A small audio embedding model, trained from scratch.
Model: 1.65M parameters, log mel input, arch quartznet, activation relu, depths [6, 6, 6], widths [192, 192, 192].
Training: muon at rate 0.0075, 7800 steps, held-out accuracy 70%.
Data: trained on acted Russian speech (Dusha), 26041 training examples, 19.2 epochs.
Rows from block 13 of a small audio embedding model, named by matrix and row number. Rows with one number belong to one channel. Each number is 500 + 40 x the weight over its row's rms, rounded and kept within 0 to 999. All counts start at 0. Numbers have three digits each.
After each channel's rows are labels from the 100 clips, of 14976, where the channel reaches its highest value: "responds to" is what is common among them. Only what is clearly more common there than usual is listed. The data: acted Russian speech (Dusha).
# convs1: first pointwise conv (model.blocks.13.convs.1.weight, 192x192x1), inputs 96-191
# convs3: second pointwise conv (model.blocks.13.convs.3.weight, 192x192x1, transposed), outputs 96-191

convs1.140:492405493464520488502515486423558439477471413501545451453482434500474517524489486476490467523402484489503366414525457503491506560478468484525477525502537560559501488541527527470473502523550517563489512474513551427479536474443458487608474467533473484555563496421488437475552528492514509463
convs3.140:411487474526509439521451506460493520491540499513448556486468454499500465548398480586504490455484400489488497475497547479507478461524533439523520517534511474480491452492510554555454539576500556463446542484494534531470546513574499492519532501475551508412519484535544448457545556482439498490
responds to: emotion: neutral

convs1.21:496337466493484500485547469546519472446482482411514476542520455466543501516496503514499519490512478464537452539494505499489478507480530529500419536486494439487509525517439495502498420480433488480501541498483470467463497498475585466473520507419529519578531448500492455476485528564371493498
convs3.21:477587491553468536483598408463540508442538516515502398501566520537498468521553515501489536495452431502485567513475520479464524456423533555388468513518555461439500494488495450522479499459547482498521512481534490438500415518526521452451510470461492528514448523519454486505560486562457572558
responds to: emotion: sad

convs1.89:479442516473460454477470484476503401498502509525452505453497447416479540496493440484505519542494518503437571477444499502505521557527524479479542506530421480479523454451522522530462467486493497473470470505431521495448495548521531399538487507544540516491520510484543483483477566427493542501
convs3.89:551525546542514505524554538498494523463441533508492519525577485517463525503473480486491519500441520463481472505518505484474415521537532487513494497546527471529545547455518407484473523465521425430490506575548434541471501522425543464507481567558478515574531532484506509517501481488512527527
responds to: emotion: positive

convs1.110:537555483446474545481545507551550398517513544563465533537527489456538534490483546545485462531485512476545444517430550491505514517556521497508443510500507486511493392516521551429537486495470495472509508551437523520542522410525414525478534504475481532513508505497502507580539461528506549545
convs3.110:440500570510506578457481513479545464468447510488529533502499459458424483496560543555496558486604532476459420560524470420568435473396512515499517528503488470458499545494542517501474449487480523550461490544433421543477488526461481482588503447485496506492485510524467457511535508490480482448
responds to: emotion: neutral

convs1.4:547476530470481488512523490536502590567552513466492522456511460475551523504514495504491522447401551412453533526471538523466489524499507574489510427454495521500456508519557549544434471522478467511494472518479482445480563457485472498441477467558483488547502506513494404474504520531449475587
convs3.4:476481525624480481551598461462508428514507483543490503477517503495542509527544482497465428510487461470477462465517460567479547458443552539504470511505508433509521541464490488498446427499521498465497458504515460634506515535510494503486551453549447573517523470567590465454504527495506464401
responds to: emotion: angry

convs1.37:473514529567529528455497528455532451539559515520469460409499515541499508540527419517538457564529508548582507513514439500520471459468485545478489469486503503499556458568523487539499477559528424546523490521461449472505533508512527460431458492509475509453466452430409456443524454523478529458
convs3.37:564545481509473591456581542458524540488492481500385562510520544428588509575480547530493435457506499507461529575440477534497450524483499485518511502489480534505477439534452535512563492450527455497461519507497452462475461534560473493423527490483465450549473515542503452505440447486485471514
responds to: emotion: positive

convs1.121:504470453478584521500558515490522504462509485477464453457494416443451578546495587463479469494533535536491513480539431543497513533512538454496490434581511460547518579550541497518496486508520506448606502515465483474488418505466579498508501482532623504446527503505508521503444431497509461529
convs3.121:568398538464512489485516459535497479505500511512506466532577572451563475520453446549525455457326500527515385506484495504470380475519508543474414450496464473495505495448536512530490453517505489473565546527491527425461491496472473475529502513475471537423492547432462520504492441475452536563
responds to: emotion: neutral

convs1.64:487525514543505592475492474566582401567459559534497508498490435458447508541473536476482506544558488473527418550515419551452469540538473528476493479541444500526525381510453548445474490475552483540432521521425547575591492487560528482481477489525511493503511516466506545553538506516520478492
convs3.64:456488490431466506476463448573475499479560497500504435505512562493443492522528471480499523526411536557509512425445509510493520433490566495480601513521495467557462511523523407441510445502539480419550492478475531493489515478573495561419495598486552488483551516425495570537532543477499475496
responds to: emotion: neutral

convs1.180:547507524471423528547555496524446556462493472485595447510491539583605510485467554541550490525476520522482541489454470432479501491526482494457515466449520524600496592510517477565417489500468562543531513483512530417521484521480529524470448464457423461491511492454509484511497572547497422484
convs3.180:526520434500516498473522483462456477473487495605546470459457558509487469511440464492424496516498475495537466474557549563500512518539516508558529490465486489512508515514514493500637525613521481540444506515487547530444432537432551566452576510569587517555465535557523444502447512503501446529
responds to: emotion: angry

convs1.70:514506550429490549549618446540549458474501509544506501552498578440433632511437521476475479515526536507573472427526488510461496455519475514492463476513503497472503564523453522471540506479476473537490498492410516537470495536555447536447500485578543521581484486467510441475439443557478471483
convs3.70:493554453466477459509444479451477501518497465506449531471504463524549483460500514439512466463358456521481462484455537384542446458528462471490445470548520610507526571475538452496513421543504513547488555470437515458529481577582582508527483446546515447576469465580495471490483423510480498488
responds to: emotion: neutral

convs1.138:520558540501509518523490516508570546503524449434468514467487519586582560510529532495574454479534457446546489499505471416452499513447513487511504516536490462517567568548527511472522457483498483449536474533453512456490539437579535528547506550512523401555462556520516428485559523527415489487
convs3.138:557511559554493459527487531495440464470587469535459460510515361457571521513525560543541478473493547472546507484468501513428493449542522515486621460574548488510560545447450440546436565548462552460543474495487477450532511530491515471480531519498549512506482530467566546497491513515492523569
responds to: emotion: angry

convs1.57:459487525465495457474511533493547541472446464458514521483494490513512435482486503491516534508490464566506547475512506497536578431468529531482544552561489468571520534523527564462429541489507492474488492426511496497494533447436545444545516489401513474393512515562474549497593475482511468505
convs3.57:540454536501457434506510510460464458507523503566524479449489499449483523508460493492461564469477514458484537540481460547530470437541549422536417478430502478441497471528526570530478399432487504570505515423482427534534506525461486469501496461487450459510550540445468503472562545541524495498
responds to: emotion: neutral

convs1.16:501512506504388561492547474559524485501545494497551569506456477517547526524496542576485497586524586495437415422515556540488492527554538529509558524500424516499536406479488479462559462539453520508462497520464484490513434494587559507522542551538529518517544495536491496549503487491438536480
convs3.16:486572559528516509525449502488449516508509458501546557402512439521459457492530540483477532508561495568546555489505566503549477489497601515509468498497442466454453506578611502520536530540525524516506510438536416508452541510439472456524467438539467592527509502576466433512454545554487479461
responds to: emotion: neutral

convs1.116:491451458517576520454483508511492548481453517502502503513558464526486499513413465538471539458569493549471486469535489525442440511566462439475608509441470481561459487526489470534488571461461538490521503530431546510523554477596469435467472509445435519493497436504487491506529520465508557499
convs3.116:481535459490471540540483473509463470520530525456549516505501488506524559582509532518566498401484496474540526485464512509481532532528471576556518512540524436477479541461408463536445444591489508574517552545521489534502508517494470520502466464515510456473533502487531484578495528451511522484
responds to: emotion: angry

convs1.59:465461499449497463514558462454523493492514446553498452485503518527545423508503560452493447484558479533488544509504466484539517443446483444391454475575494426478541481551522475450489487504488443487482456459531566517496430500485535458531506508464478471453504499507487487425453500510518548441
convs3.59:592492510435480442532420498487432458478495466490540534498550534512492534500441500460443515475500521512479465411500465546483485539448424464486447535521519507428459455521533449519517531512523506578517499529508533476604544469518524542534434478466577485501474544545508505467432484510537453475
responds to: emotion: positive

convs1.46:501460492497467515467499499477507447540442457486488511489497432472420450403462546550462467528465519403434509479487502483465491546462553493446474389523451549525511540533445445499492462512497488458536512497458495499516554543526540480460474485551571536437457451468433480518525492501506466448
convs3.46:501556498503509461577549502441451546514445520497509426475460487523458519481444493528491377512489527502528462548495469501429535470483415452460449517608562486540546558456469482501447524479467487404525471565486515572498447528487534504500419517542473475516476500535444487542525474506547528563
responds to: emotion: angry

convs1.120:437537540498560452498518506412565482518567504495475497530521481571491435522467471556469560491580526531519493483515491492537533456500481464515531514539407493501511476519544480532461515472548466462543494553464489437452502522592540514526471542505554545514521622458552537515535499420515605487
convs3.120:543536522482457480492524512563436493505441513523465469549512491506604415447457455482439461575554523553483539524529438571439417526492455470461496535575467520483495447468486524459528480503502479493476505477503507505506479508542458551488483579503407582482500558493521501436497481547530466487
responds to: emotion: sad

convs1.10:506461555428555489472484494494503447511531493503386526450477478528543477463551554520481486494537501547482517443499455531524417560445527494527483472455442487544506440455514459504454544577478516458487516478529514561472513427516481490460466515479576468519526483562540467486531537508475514471
convs3.10:575521448523510491461524573466526529456504517489435555551485389508529513537511486494449497518459448547458480480414482520450415467429469460544549485553510422512528554428547504460528478470477480498563476483530429598504497466438469521436506507525524473503573528497533439558459507467498499510
responds to: emotion: positive

convs1.128:531520541504505507445469435463454523526522475439520511565480575583440521462552535473487590551513442396366527508461512524468550524552527532499490547527453524538483466534527509550528504499580508496471497478462570577516420508496490498513465497494577519506524543568485447525475503463492483490
convs3.128:464524628580492489521564517501527537476485446486487462589525457504473500489489565515472603523497493553477437505487497474494525590534476523565501504492398519512522438516487491525443485535466468505435514452538421498553575510500532461486623503452486529498540491533511456527509438502458487565
responds to: emotion: angry

convs1.49:512480479461498520516478496453493565494583561507462503441494556443493487577512506511448467420512567537657516516493474491537626470572574521515519570513490462518439518525527564465503548509484498526523477426497483531452537580451510483497475540474542472471512527506478442519524478486490492479
convs3.49:445482427531489473496511442449542397535544469452476557516459452492497614425474485461590536468482532533448548512533479538512480538564485491558458433551460501401469503488523487480546458426438493505523459469492506459517469547520497547537549547539472469563499470480498469506488449409547518520
responds to: emotion: angry

convs1.191:555534462432550468548549497511464490473454494517484493501518498500531577507442478454504503527484475498529481420450457593493563588520514496519520450570509511525460469433529587471477577468539435452533503476451539490489500461580435519479531496511526512498455483499510521574528482527548448422
convs3.191:547507526539570497542463535511416568472446511507495497485537513512475514515555489570458522477511505447477485514513471524600482553491512571486429500482506486437517529428450451503499472497460515485547509528493476499511500524427508543563464495466534465460503518538441441463510490517516542442
responds to: emotion: neutral

convs1.160:525524441431548496457455526568474557442492439471482460519497523447549515506504539475520567482512549490509535500539513361523485523503473487501480521471545568523554549478485423546528455501522539492477491441500518453507542489483473492492442465557458496433590471495505514485445522542478460489
convs3.160:487531478519522462494561546478518442499548530553505570459502528503578555482450478453501543504506480480550421530497484505506478517490475419512474507444401580462557510448520555478526535517543447530463435443508567502465509492532534475463427527481550486535462466526473472518515504422491541476
responds to: emotion: angry

convs1.125:503493510521452461538535485641591493456541513451548472449449503474523582519482523517453454458495550496504465471542515546511519530587438516456522510516570500542517563523545527443452498530501409508473509480468479577493469438517516508558518486430533526543448513470490427513548490463477470477
convs3.125:541548511414464485510531478504506498526527506425499495509443422504495574478475542517491507527562499493542576524526503546465522551505458491518511491423468505505494503587454578485468608474461531489450455462561487553491529471504505464467534486491493402473483488485551539523486540518550450502
responds to: emotion: neutral

convs1.45:452513468443520538566485501464489540563446515501517503566485507478478496510481501505526462450457497494519438474507429558496525540481463498508544474451488542524519501491487549447503470530481486533468506472509506467538440459604491530475441484466529423456521438524516477519486457485424468542
convs3.45:493494448416466539534477473489468439529572514502494511451459475491478476490497511608436474524477478459510604424501512494456468423550482506452488518552498535461470494471488448522508386483448486521447520488452489411496505512483474511538512583540535564549489506506478515495559522507453461533
responds to: emotion: neutral

convs1.77:486487469597473580536494529572488447495518506421535442447534470502545585482421460504539534500518497494561496508497465566533511423505516545502441449489475492507540414492545488362523469482486486492505512500439576462445459617514474525521477465541491470520552434520507503516509448503484446438
convs3.77:490568452597524489478517469503529475486498501544533531515492390488598566512427564499539523476527485556475435528505525435477436477560491411519437494482498511439490544571490603478530574566506487576545479464529474525551511494488508548505564394480453521471490541519519394479513520493513464498
responds to: emotion: neutral

convs1.83:453522455459560435487499507510502448483471513580549532489518523512457470502537493530528480522500500443415598650463451468509389501445518503505524525495504540506555499509491524470476522548476505524469479467502446399441462482482501525461506467472424421457510482489515471411438509481452422444
convs3.83:375509523480494531529521488469503614482438537498531514465551451474584560523493526496565496438523532470463545465511545494510515439506490525514508500556481449450466495449497466443468503549486522502487575509507521467501525563469514506452414462520548570492466444516514523540477506525549551446
responds to: emotion: sad

convs1.104:551498487451524467549467519505482479534442464541526480587480520614423561505448574517493570492532544474493468479487461449526490468493574539535475554504519501503512491435521521498478484386495521444499510558550507480524532514491478522467472535489519533474479493537481475477448482556444448458
convs3.104:551436423486492498546561502439410513526513513464477453494418458472569562443387492538451432470444463525514456492496468443464492482510569529530463504517502540448453538470579546454525471479559418499547474477455518511468458464461528450523522465546503517583548461540453427462480480499483442479
responds to: emotion: angry

convs1.165:524489515419478515492516515538548488559506514472524472453491515492430521467509514490487533518493477496562471471542439557550545511491499475513542550497573454541499445521525500424550441482494510542498526544417512558502487564483476539512470493471494467524500470493506484501507509579469507390
convs3.165:517511526481526420564506452461566500505485526355467491454471619511470462540580519547492510449548497525544561465501525550575467488495562510443560535508468424548469487520522437545460430506489546532536522499555554452514484550452466423538449585496552528460522477454468626538519598503513489519
responds to: emotion: neutral

convs1.27:487526507521529530557488526482453448526564504580510484473484520519505524537487555491426483514551538523507583447550545526500543478463519556535513486586480403558512535450473512486509584497552485448503476442521561531518493475502571461508535495415523480504508552503542530523475490531546416521
convs3.27:462516527488510479495480583581544561505505507568493552438475519559442489484444507438570586466470523513453620457512518444481544549498514492465505502539494589465529458474460462536494526545484514483534459574422438432509515499513482499437456467522503497575490486505485508457443483529544547475
responds to: emotion: neutral

convs1.8:611443482520492551521530500534600517452540530536522465461500513515535520441536485499495469442462484465478474432498504486588466543524513468480475437509502540538470526498486461497520463447515435584537507602523440542518535599469541474550484517469490423455452423429573547488463442547488515506
convs3.8:525494503461499521492483487486547497509472512468553426464489497515456494560512426491472468499497557589463514501493486565467498540453464461529518543583545383532561501498467503542502483471553517526517494458481506452513469513523488525501509501484494524513502497493482543525471480538509539442
responds to: emotion: neutral

convs1.184:526565468532524526512533477489522409600516529500488542398503532532538541479506499496463531502517490526531522557514529543471463518518470535522533492496459576543523424546435537449493557527475544429459478492472584468467542484430504554483455527504416522465537465521518570544511532553496407539
convs3.184:569500542496504494494552526445461522538560493582503437561571326551489564506480534513486442483548489465529416503518501551386481574536485527483404537481451513471470461528521551468518528578441495501522485501532472566522468500469448538467517481570425518572514496549525463535546535479524554502
responds to: emotion: neutral

convs1.82:553463423484549422471420486446435438481543554425526476496509481508548458439485479516489478561541542569504525404533505581519482421574459570499478471517545500479540446560471505493537495566504495453524522505567493456507522512443496485443500508509495483527506550475502468481528474519487594456
convs3.82:480491540524497425429466485571470496544477512542618461426541500512482541533546500488550503432482528446483434529524499462482492474542560469429520561480467494557493572464425453523423479470418469403511508497478514525432493550509484471489505512508529415489524512630524545448426484447479494540
responds to: emotion: positive

convs1.148:509529492517578576517500522585529493474528594472512506576485531507511551499491494456481492490511456491498434563565464567512469530501460549460517477484468486559551389495504431518491480517537593533477518486432464501485506494504537464466559518492495489446430537526523501579522465446499435453
convs3.148:425472472525411603475408539496440517474471506509466389532460492555575479480464410488518466483542495465478470467531477427510539489484441477515524508515490462529521532478522462397398482472466515514424494516489598528512509513480587479551523524493549469512464467489448546486526446472470546491
responds to: emotion: neutral

convs1.69:509512543445500418506458534541490489543586505518533485561505512483515586571495506507494440527580493504541496478456504510447500489542436559511497503502440466511503417532473481528487496521512508466490465432479498510502505462490525530544506519534559528554500480501528502546465470520478567454
convs3.69:555578514419551509498456536520514529541478490434454549464459528538402467476499550534476528552481505472514452505497514555490467552477506454422505484553475456516479480503532439492599496551457541524481539469510492481517465469493456458485490481508520577502507477545540452522468551546508468591
responds to: emotion: neutral

convs1.111:585520511505471440510487515459487453538518536490488469543474522537542496474455535491432512534535450453514562498559573459491483531491548461534536507558498468537517478487483532485487538439547440545475472459444503501480495563531546468505497539429491552524485550522537497510519601469478542464
convs3.111:519512417522508475526578525443535501476548554484467444499538563483604540585532497532468549555563452531505517509488546392546430493499552493479512474460523542504526511483521469508523476487506552499552588512459488507535488476516508388417492512485452493515535481532527445521468464523563488501
responds to: emotion: sad

convs1.86:517507508523422510469587473514553527494544495535487568471459558489621483501481489505495535471506485497497460452520551511521631453537531548496496444477477578516535530509509524501525479539465478519487510463455530512476497496547364511496488470459403425538531546512509428515506465528563432479
convs3.86:540372491515467468508411448496503476545596479516479490550491558515461420483535513506462407529488530528507490534503434558463439484383506465592420463559466472507486433499521519432431483508498515501511517482488557452501452501508470506488482430469467552493489493503471470473542545458516518513
responds to: emotion: positive

convs1.74:500499488497472519479585496571550501526512556502530433534516538469569586520468520483519419532571524553570473535519508619467540519515506546515494493498486529510564489533485435466472493502528438488481497521424456531493501503479607502443495497477514454533511447500492527518474427552545442473
convs3.74:375538513484513544547410511526540487485503491565556554544585474511390484491508465568508563494488499535489371486504492532525413492519519485516443504502503526470491517489551498472556493475538481521563577561522541386531518467619501502469471487544485520412517481494518397540522512468500467542
responds to: emotion: neutral

convs1.124:481464472512496444506435476536489396580516538474516490466501460440467555563523473558482445564577475577490528479479493505477521507552469489544503484547437515592548489443483559444502449490498511444501448450470488516470485550544446475541533530550602447463491468582521565509581516487452540447
convs3.124:454509494526429500484517447450530500472547481425515479454498515507543492524511507484534522488474546529514542548491499469482560470529597448499568491504522538494490485487417444489498529427524475461516449493395559462429525554584534424524524581503491447488464495614499559498561468526501457541
responds to: emotion: neutral

convs1.137:467513469509482487476482500489535486499450502400498502561503444486482473509514458522473463502569503472485459460558511402460528521472570513479520485523487418512512456505516485531359524516494493508513494489472577445507505488492447462466491489507491442464544468471540447489482575451500504524
convs3.137:532469455511412455482440601474496497494540569480424581541510494493521516496432533496467510502490496460490415508463432502396461448479391484543407498443514441507480538465482550461493526508480468494473497476471474504509504498498483486468486429495492477486466527480523419548424498470500455500
responds to: emotion: positive

convs1.36:501605568459555501482467541404513465507559451497478517479498504444475470601578536487488534487555465547546598505481528422509534522482514543509490512540483584517465454463495530482475468490501538477521525474482493476495479466526453489495495523479478503472478513442512545474553539521548431505
convs3.36:589483425536527485470464539532505486505495504517486485510560459497521523523566504577509560471483510588586464502468492563526450507528438503505540494465489491461478534452550470417517471489570536529529521506531530525486533497492450500544526553513504545472604617461512522534496458509494565519
responds to: emotion: sad

convs1.53:447523501469494517501526498453504486450472464552495532500546454460507445492460488516443430408520474525449496519486521456511431486548508536522526467438546513537466536547490506490535478495540464462449531543505518389487449517479472463545504528495562540505501424395454428434524545547463557524
convs3.53:540479484407499510520464492492554550548517459483543415568493522515496508527482531447511565470509495506440488580535454482475486471496512530511463476516497486548527444497438535592536499428494528506491439486411469451484501521476491509552529499581485457509420553519461525512455476528543484594
responds to: emotion: angry

convs1.55:465463541447486476530497479590533459499484485535542454495530548465395462477465501500500472510494432470470446502521378544466518524433507458498520473487525533561507468501526478458527478468544453492449493564511568581485429481505526443496547485532602447473487507536498503482523518509539463477
convs3.55:590449472457445512558495454508494473476477461525510549497456543559578565457536478509477520449458515508536543540439510468476461510556613574506597499530464485480468518481465465508494403488497498471520508475481489530492534503516475459500488524464484435504529465461480531499468443499522507487
responds to: emotion: neutral

convs1.99:510471408493428518469544526506467483515522502483534494404499470473486536506534498533414456519481518549443517467528541491490520469555486543483574487528519461517485396446536437511491562533506527500471507439450487596442495517512529510525565546549539487478507493496521509510476457483484451457
convs3.99:544565428482512544475526425481521472494478469442469533513482484534566487500447534520561536495471477480485512452404505464492399397492534474491534469546431495503479506561512499456443492476544497430494453515440524545542511496527465477528526533439494473595480501467473538476430482414495466470
responds to: emotion: neutral

convs1.139:523530478505460451524545489486500495564543489520485487512519557526522532492443527493511538455479534481563482505462485463498547517463424567488499462438518533567608461552541496533515469426489555430532485506568523493507519563518479558474447467495462457446532520554572461482345503492493470528
convs3.139:460558468524472533545494486460530512490487517540459473478451492497453488505564490482493553479510507462488520553505519466509524502539525532517519452485468542569639481515497535498524440484488474485467494460482411519505512474499505531497492517473534457510521445516634508507385449456525498451
responds to: emotion: positive

convs1.188:509499487369434551494530515527574511465513515484504407493507475490538526533531467507456481523460574543539569528499457422545459505508517524550457556515490510546553527520472490437589515532438458520490473515459371463495468416608498486552508526514490505514456484461560498484493484523594481538
convs3.188:513568541511480432488483571514523507556511472567515477581536593461499504480495504509516477489473509535531528501513551479471561515587483540547580476576453505510526535474489487541505452462532457485514492505525621532549509547527499492496527551542587484497468510560531549513513481474501496491
responds to: emotion: angry

convs1.159:467451474470484598573567558616516493463443475486518530416492462516569542497484566527444448534533558500519475496466520510474516442490472523506519534519478507575437462508488529490473562513554476543496484496505539479517435540540497458540503496570532474564570507504516514485509430549553472504
convs3.159:536463527458477518544426567510495484462436527496520437525483516460455482478431526470462526557576494505535488522498459534504571465460475456572545490501516492566476513537506444518566531498498524470497515493453475522512523393485449445449429484464543457447460523428518494521498546426486442520
responds to: emotion: neutral

convs1.29:485464510562569456505507522509513488445523531511443503444514491523452492501470491502417520463423561475468579554426463511516452458517544484541456466479480541492489598509504505509421479504475480568554467512486424555494448410485480495569511507519543529499522520514466425535470494499526530504
convs3.29:519499500543521444506590474496466494493552476490493508509476405451567468474472449502491449486462464479473453491531491514478482523478467515505448499503515491497528435478475572438522570549525436549497446540522442574474421452501463492510497531519551478540451507447465484507483591467486533495
responds to: emotion: positive

convs1.5:492503530508481521450500483560485542468468520531479506549493614495451493541454466485507561528510478488451597456487515483484522455435513582479427465515479509512528517513504464574507528476525472497471455478494476502479496489490436448546598463386615439448461510527505511477471414511507495455
convs3.5:483463513508490485458438526553463529490549540543476459542443416453495498475465492532537497485544508495481379495566484495462499544542466509496422515504523514571491520485508486405465511510491465548526577495551522619459485510521479511503534386503530459482476564517583463438511581479481451464
responds to: emotion: neutral

convs1.145:550522518507445513500442506463485514477511501483511538516508568501494594492549521555488476512608446463526471489519457502460507570467469456487458491581458520443505502444451491557486396482493457482477487505460501558539493551459472579474515546461470519549480491495485483532497507501477505466
convs3.145:511546458545523519532508521484512473502485478520483527538528505452502509541531476552465421521414473476458510473474507486474507420492501496508539495452534472461522453518496528531629495442548505446490475454483433516496532518562466520464507492468523451563465536443545490492482551560527521521
responds to: emotion: neutral

convs1.68:523453434472432471522526518507425448468492508518442509520487455512507497517524516481486469518561507533468511479498577555483437534476475479468504427530509408450488487436457479485446423491498529505495547471517490511447561528514497514544574520563397475533479501504466450535478440522476577520
convs3.68:512539448466510490488540552463540463501570549490413541483442500437524531504452538490575428578527533495502528506471471453530498452479463538463470507463450399524492483541451477509488522580498509482571486503547569559517499536537510504534466491546548491500511492502492473507417533513520539463
responds to: emotion: positive

convs1.72:457448451526532439552506467494563461457502474486451494489495444436487415525557527484392467525497506510540508500522567473524478505470535462461533480489501512519491531435507485509538464562509488413505526468527479572577395550533472482482527513456469445585548501447533468490462531489488508467
convs3.72:535521498544613526466471511451497483509536486489518564461495496506449513480467563449467491574517439500515432462532489412488506501412447513513477485557462439471453515516521446476531444465476513540496430536489538556562545460530498529477538452465538472413493473498504547474506500505513534482
responds to: emotion: positive

convs1.30:460467580462468541569533499511500515524430538477518487511520513494542537427509542454558459496521482519473453458528450429566475514430538520565488487486406557549504522575508491436559499516501558515540488563525533524529481488587469462495470470557551568527552506521500557500472479532491545551
convs3.30:500439561468548484499482532438500511522496523490511539504506532512505599499559497537479463472506481509513613520481451517433523497510501491502512504429467503458518500493482539533454492574518479472483520520519521498524546498533464467469490462496556584422473454538442569470508497550494470502
responds to: emotion: neutral

convs1.173:513415480515524479518474506477461521561582546514504500456494478487504496468536467519506481522496479520489473504504482545527443459477546542525572506570489574483541454504506530469554492486508543500507498483534511465493506551488516516480483476520451431476471454558525441553524475530478543551
convs3.173:512562520492543504561538429525491507505508503518570413491529557475553491515536484520504548563544516484568489509493487541461511501490605518467464560548535567550522516554457529553567586525482494522472509491497504550524540521506460490480524471481575466442513525507456512523545539538512546586
responds to: emotion: positive

convs1.26:455486543500524554568458470542448495569546523550426510539491509475486476479514458461361491491530420498464499567479460526439475521514470505444497462492495487545484476500481492522458509583453525510489479502469462472500612475473554449448563457517510455455507484547557504505457502451527489543
convs3.26:505535571508513580606537500510548497515448469518522495567554525480519490486443508484482488453563478493429487494545445523466523442515489498400491460486428534395556496467486569521483520439524500465446546524520426510542527439491559490495528487475529521474493474542477557488601515531518544453
responds to: emotion: positive

convs1.3:536568520457484461492527496556490519422512507382504477446460463403522516567560528533507446486464534570514515474594485588522493448470413515473471565501494488479436566441488483458420591478527478566481508490458505582522478508545464507571534513553487508491580526473440462463579509539532527511
convs3.3:516529470532529467537584400512503517519531539499450475507524448497539501499514558493489437513466468468499491487458576526435556467520455484514489466430441530489512478564434443565478505527511521521504474503568433576436498505525510491456491516439510492588526543453514464495454503562447551488
responds to: emotion: neutral

convs1.146:487521555471525544489509496479531480450544495465522449538499458496478513512508490489486507484525472437518501487512503452452485496502508515487494512512459548548546551497491488391401544519537488521524513486565372505472502454464510491613481528477412513478493532485382388530561455509503485460
convs3.146:461476517482472575464439526543558530460492485523539557601456540464484532519541533466538475537435537475545530480464472461440542530452563501497492514475533482424464480473530540532503384464530544543538451452518543500480554574536474524472508525532526539512502543528482554497561516508443495564
responds to: emotion: angry; emotion: positive

convs1.109:479517579478453539560465489486498533530495506508512526579504507437527436474470533576539537521508490493452443554437445511546510480523631486531477512458538565514508521530461488520500530530429440453498501530493567480520484515500461509437501510515453519502495545527524474493466487471529536483
convs3.109:513561508454520520504508456450551527510608508462454597566522496529482423493514457506512522519481538485472538535497474490492500526573512487496518451467545477547419487480514481573511498475509447485536429538527509516549477414494495507472483501506465462584530420501472489576417512535499545510
responds to: emotion: positive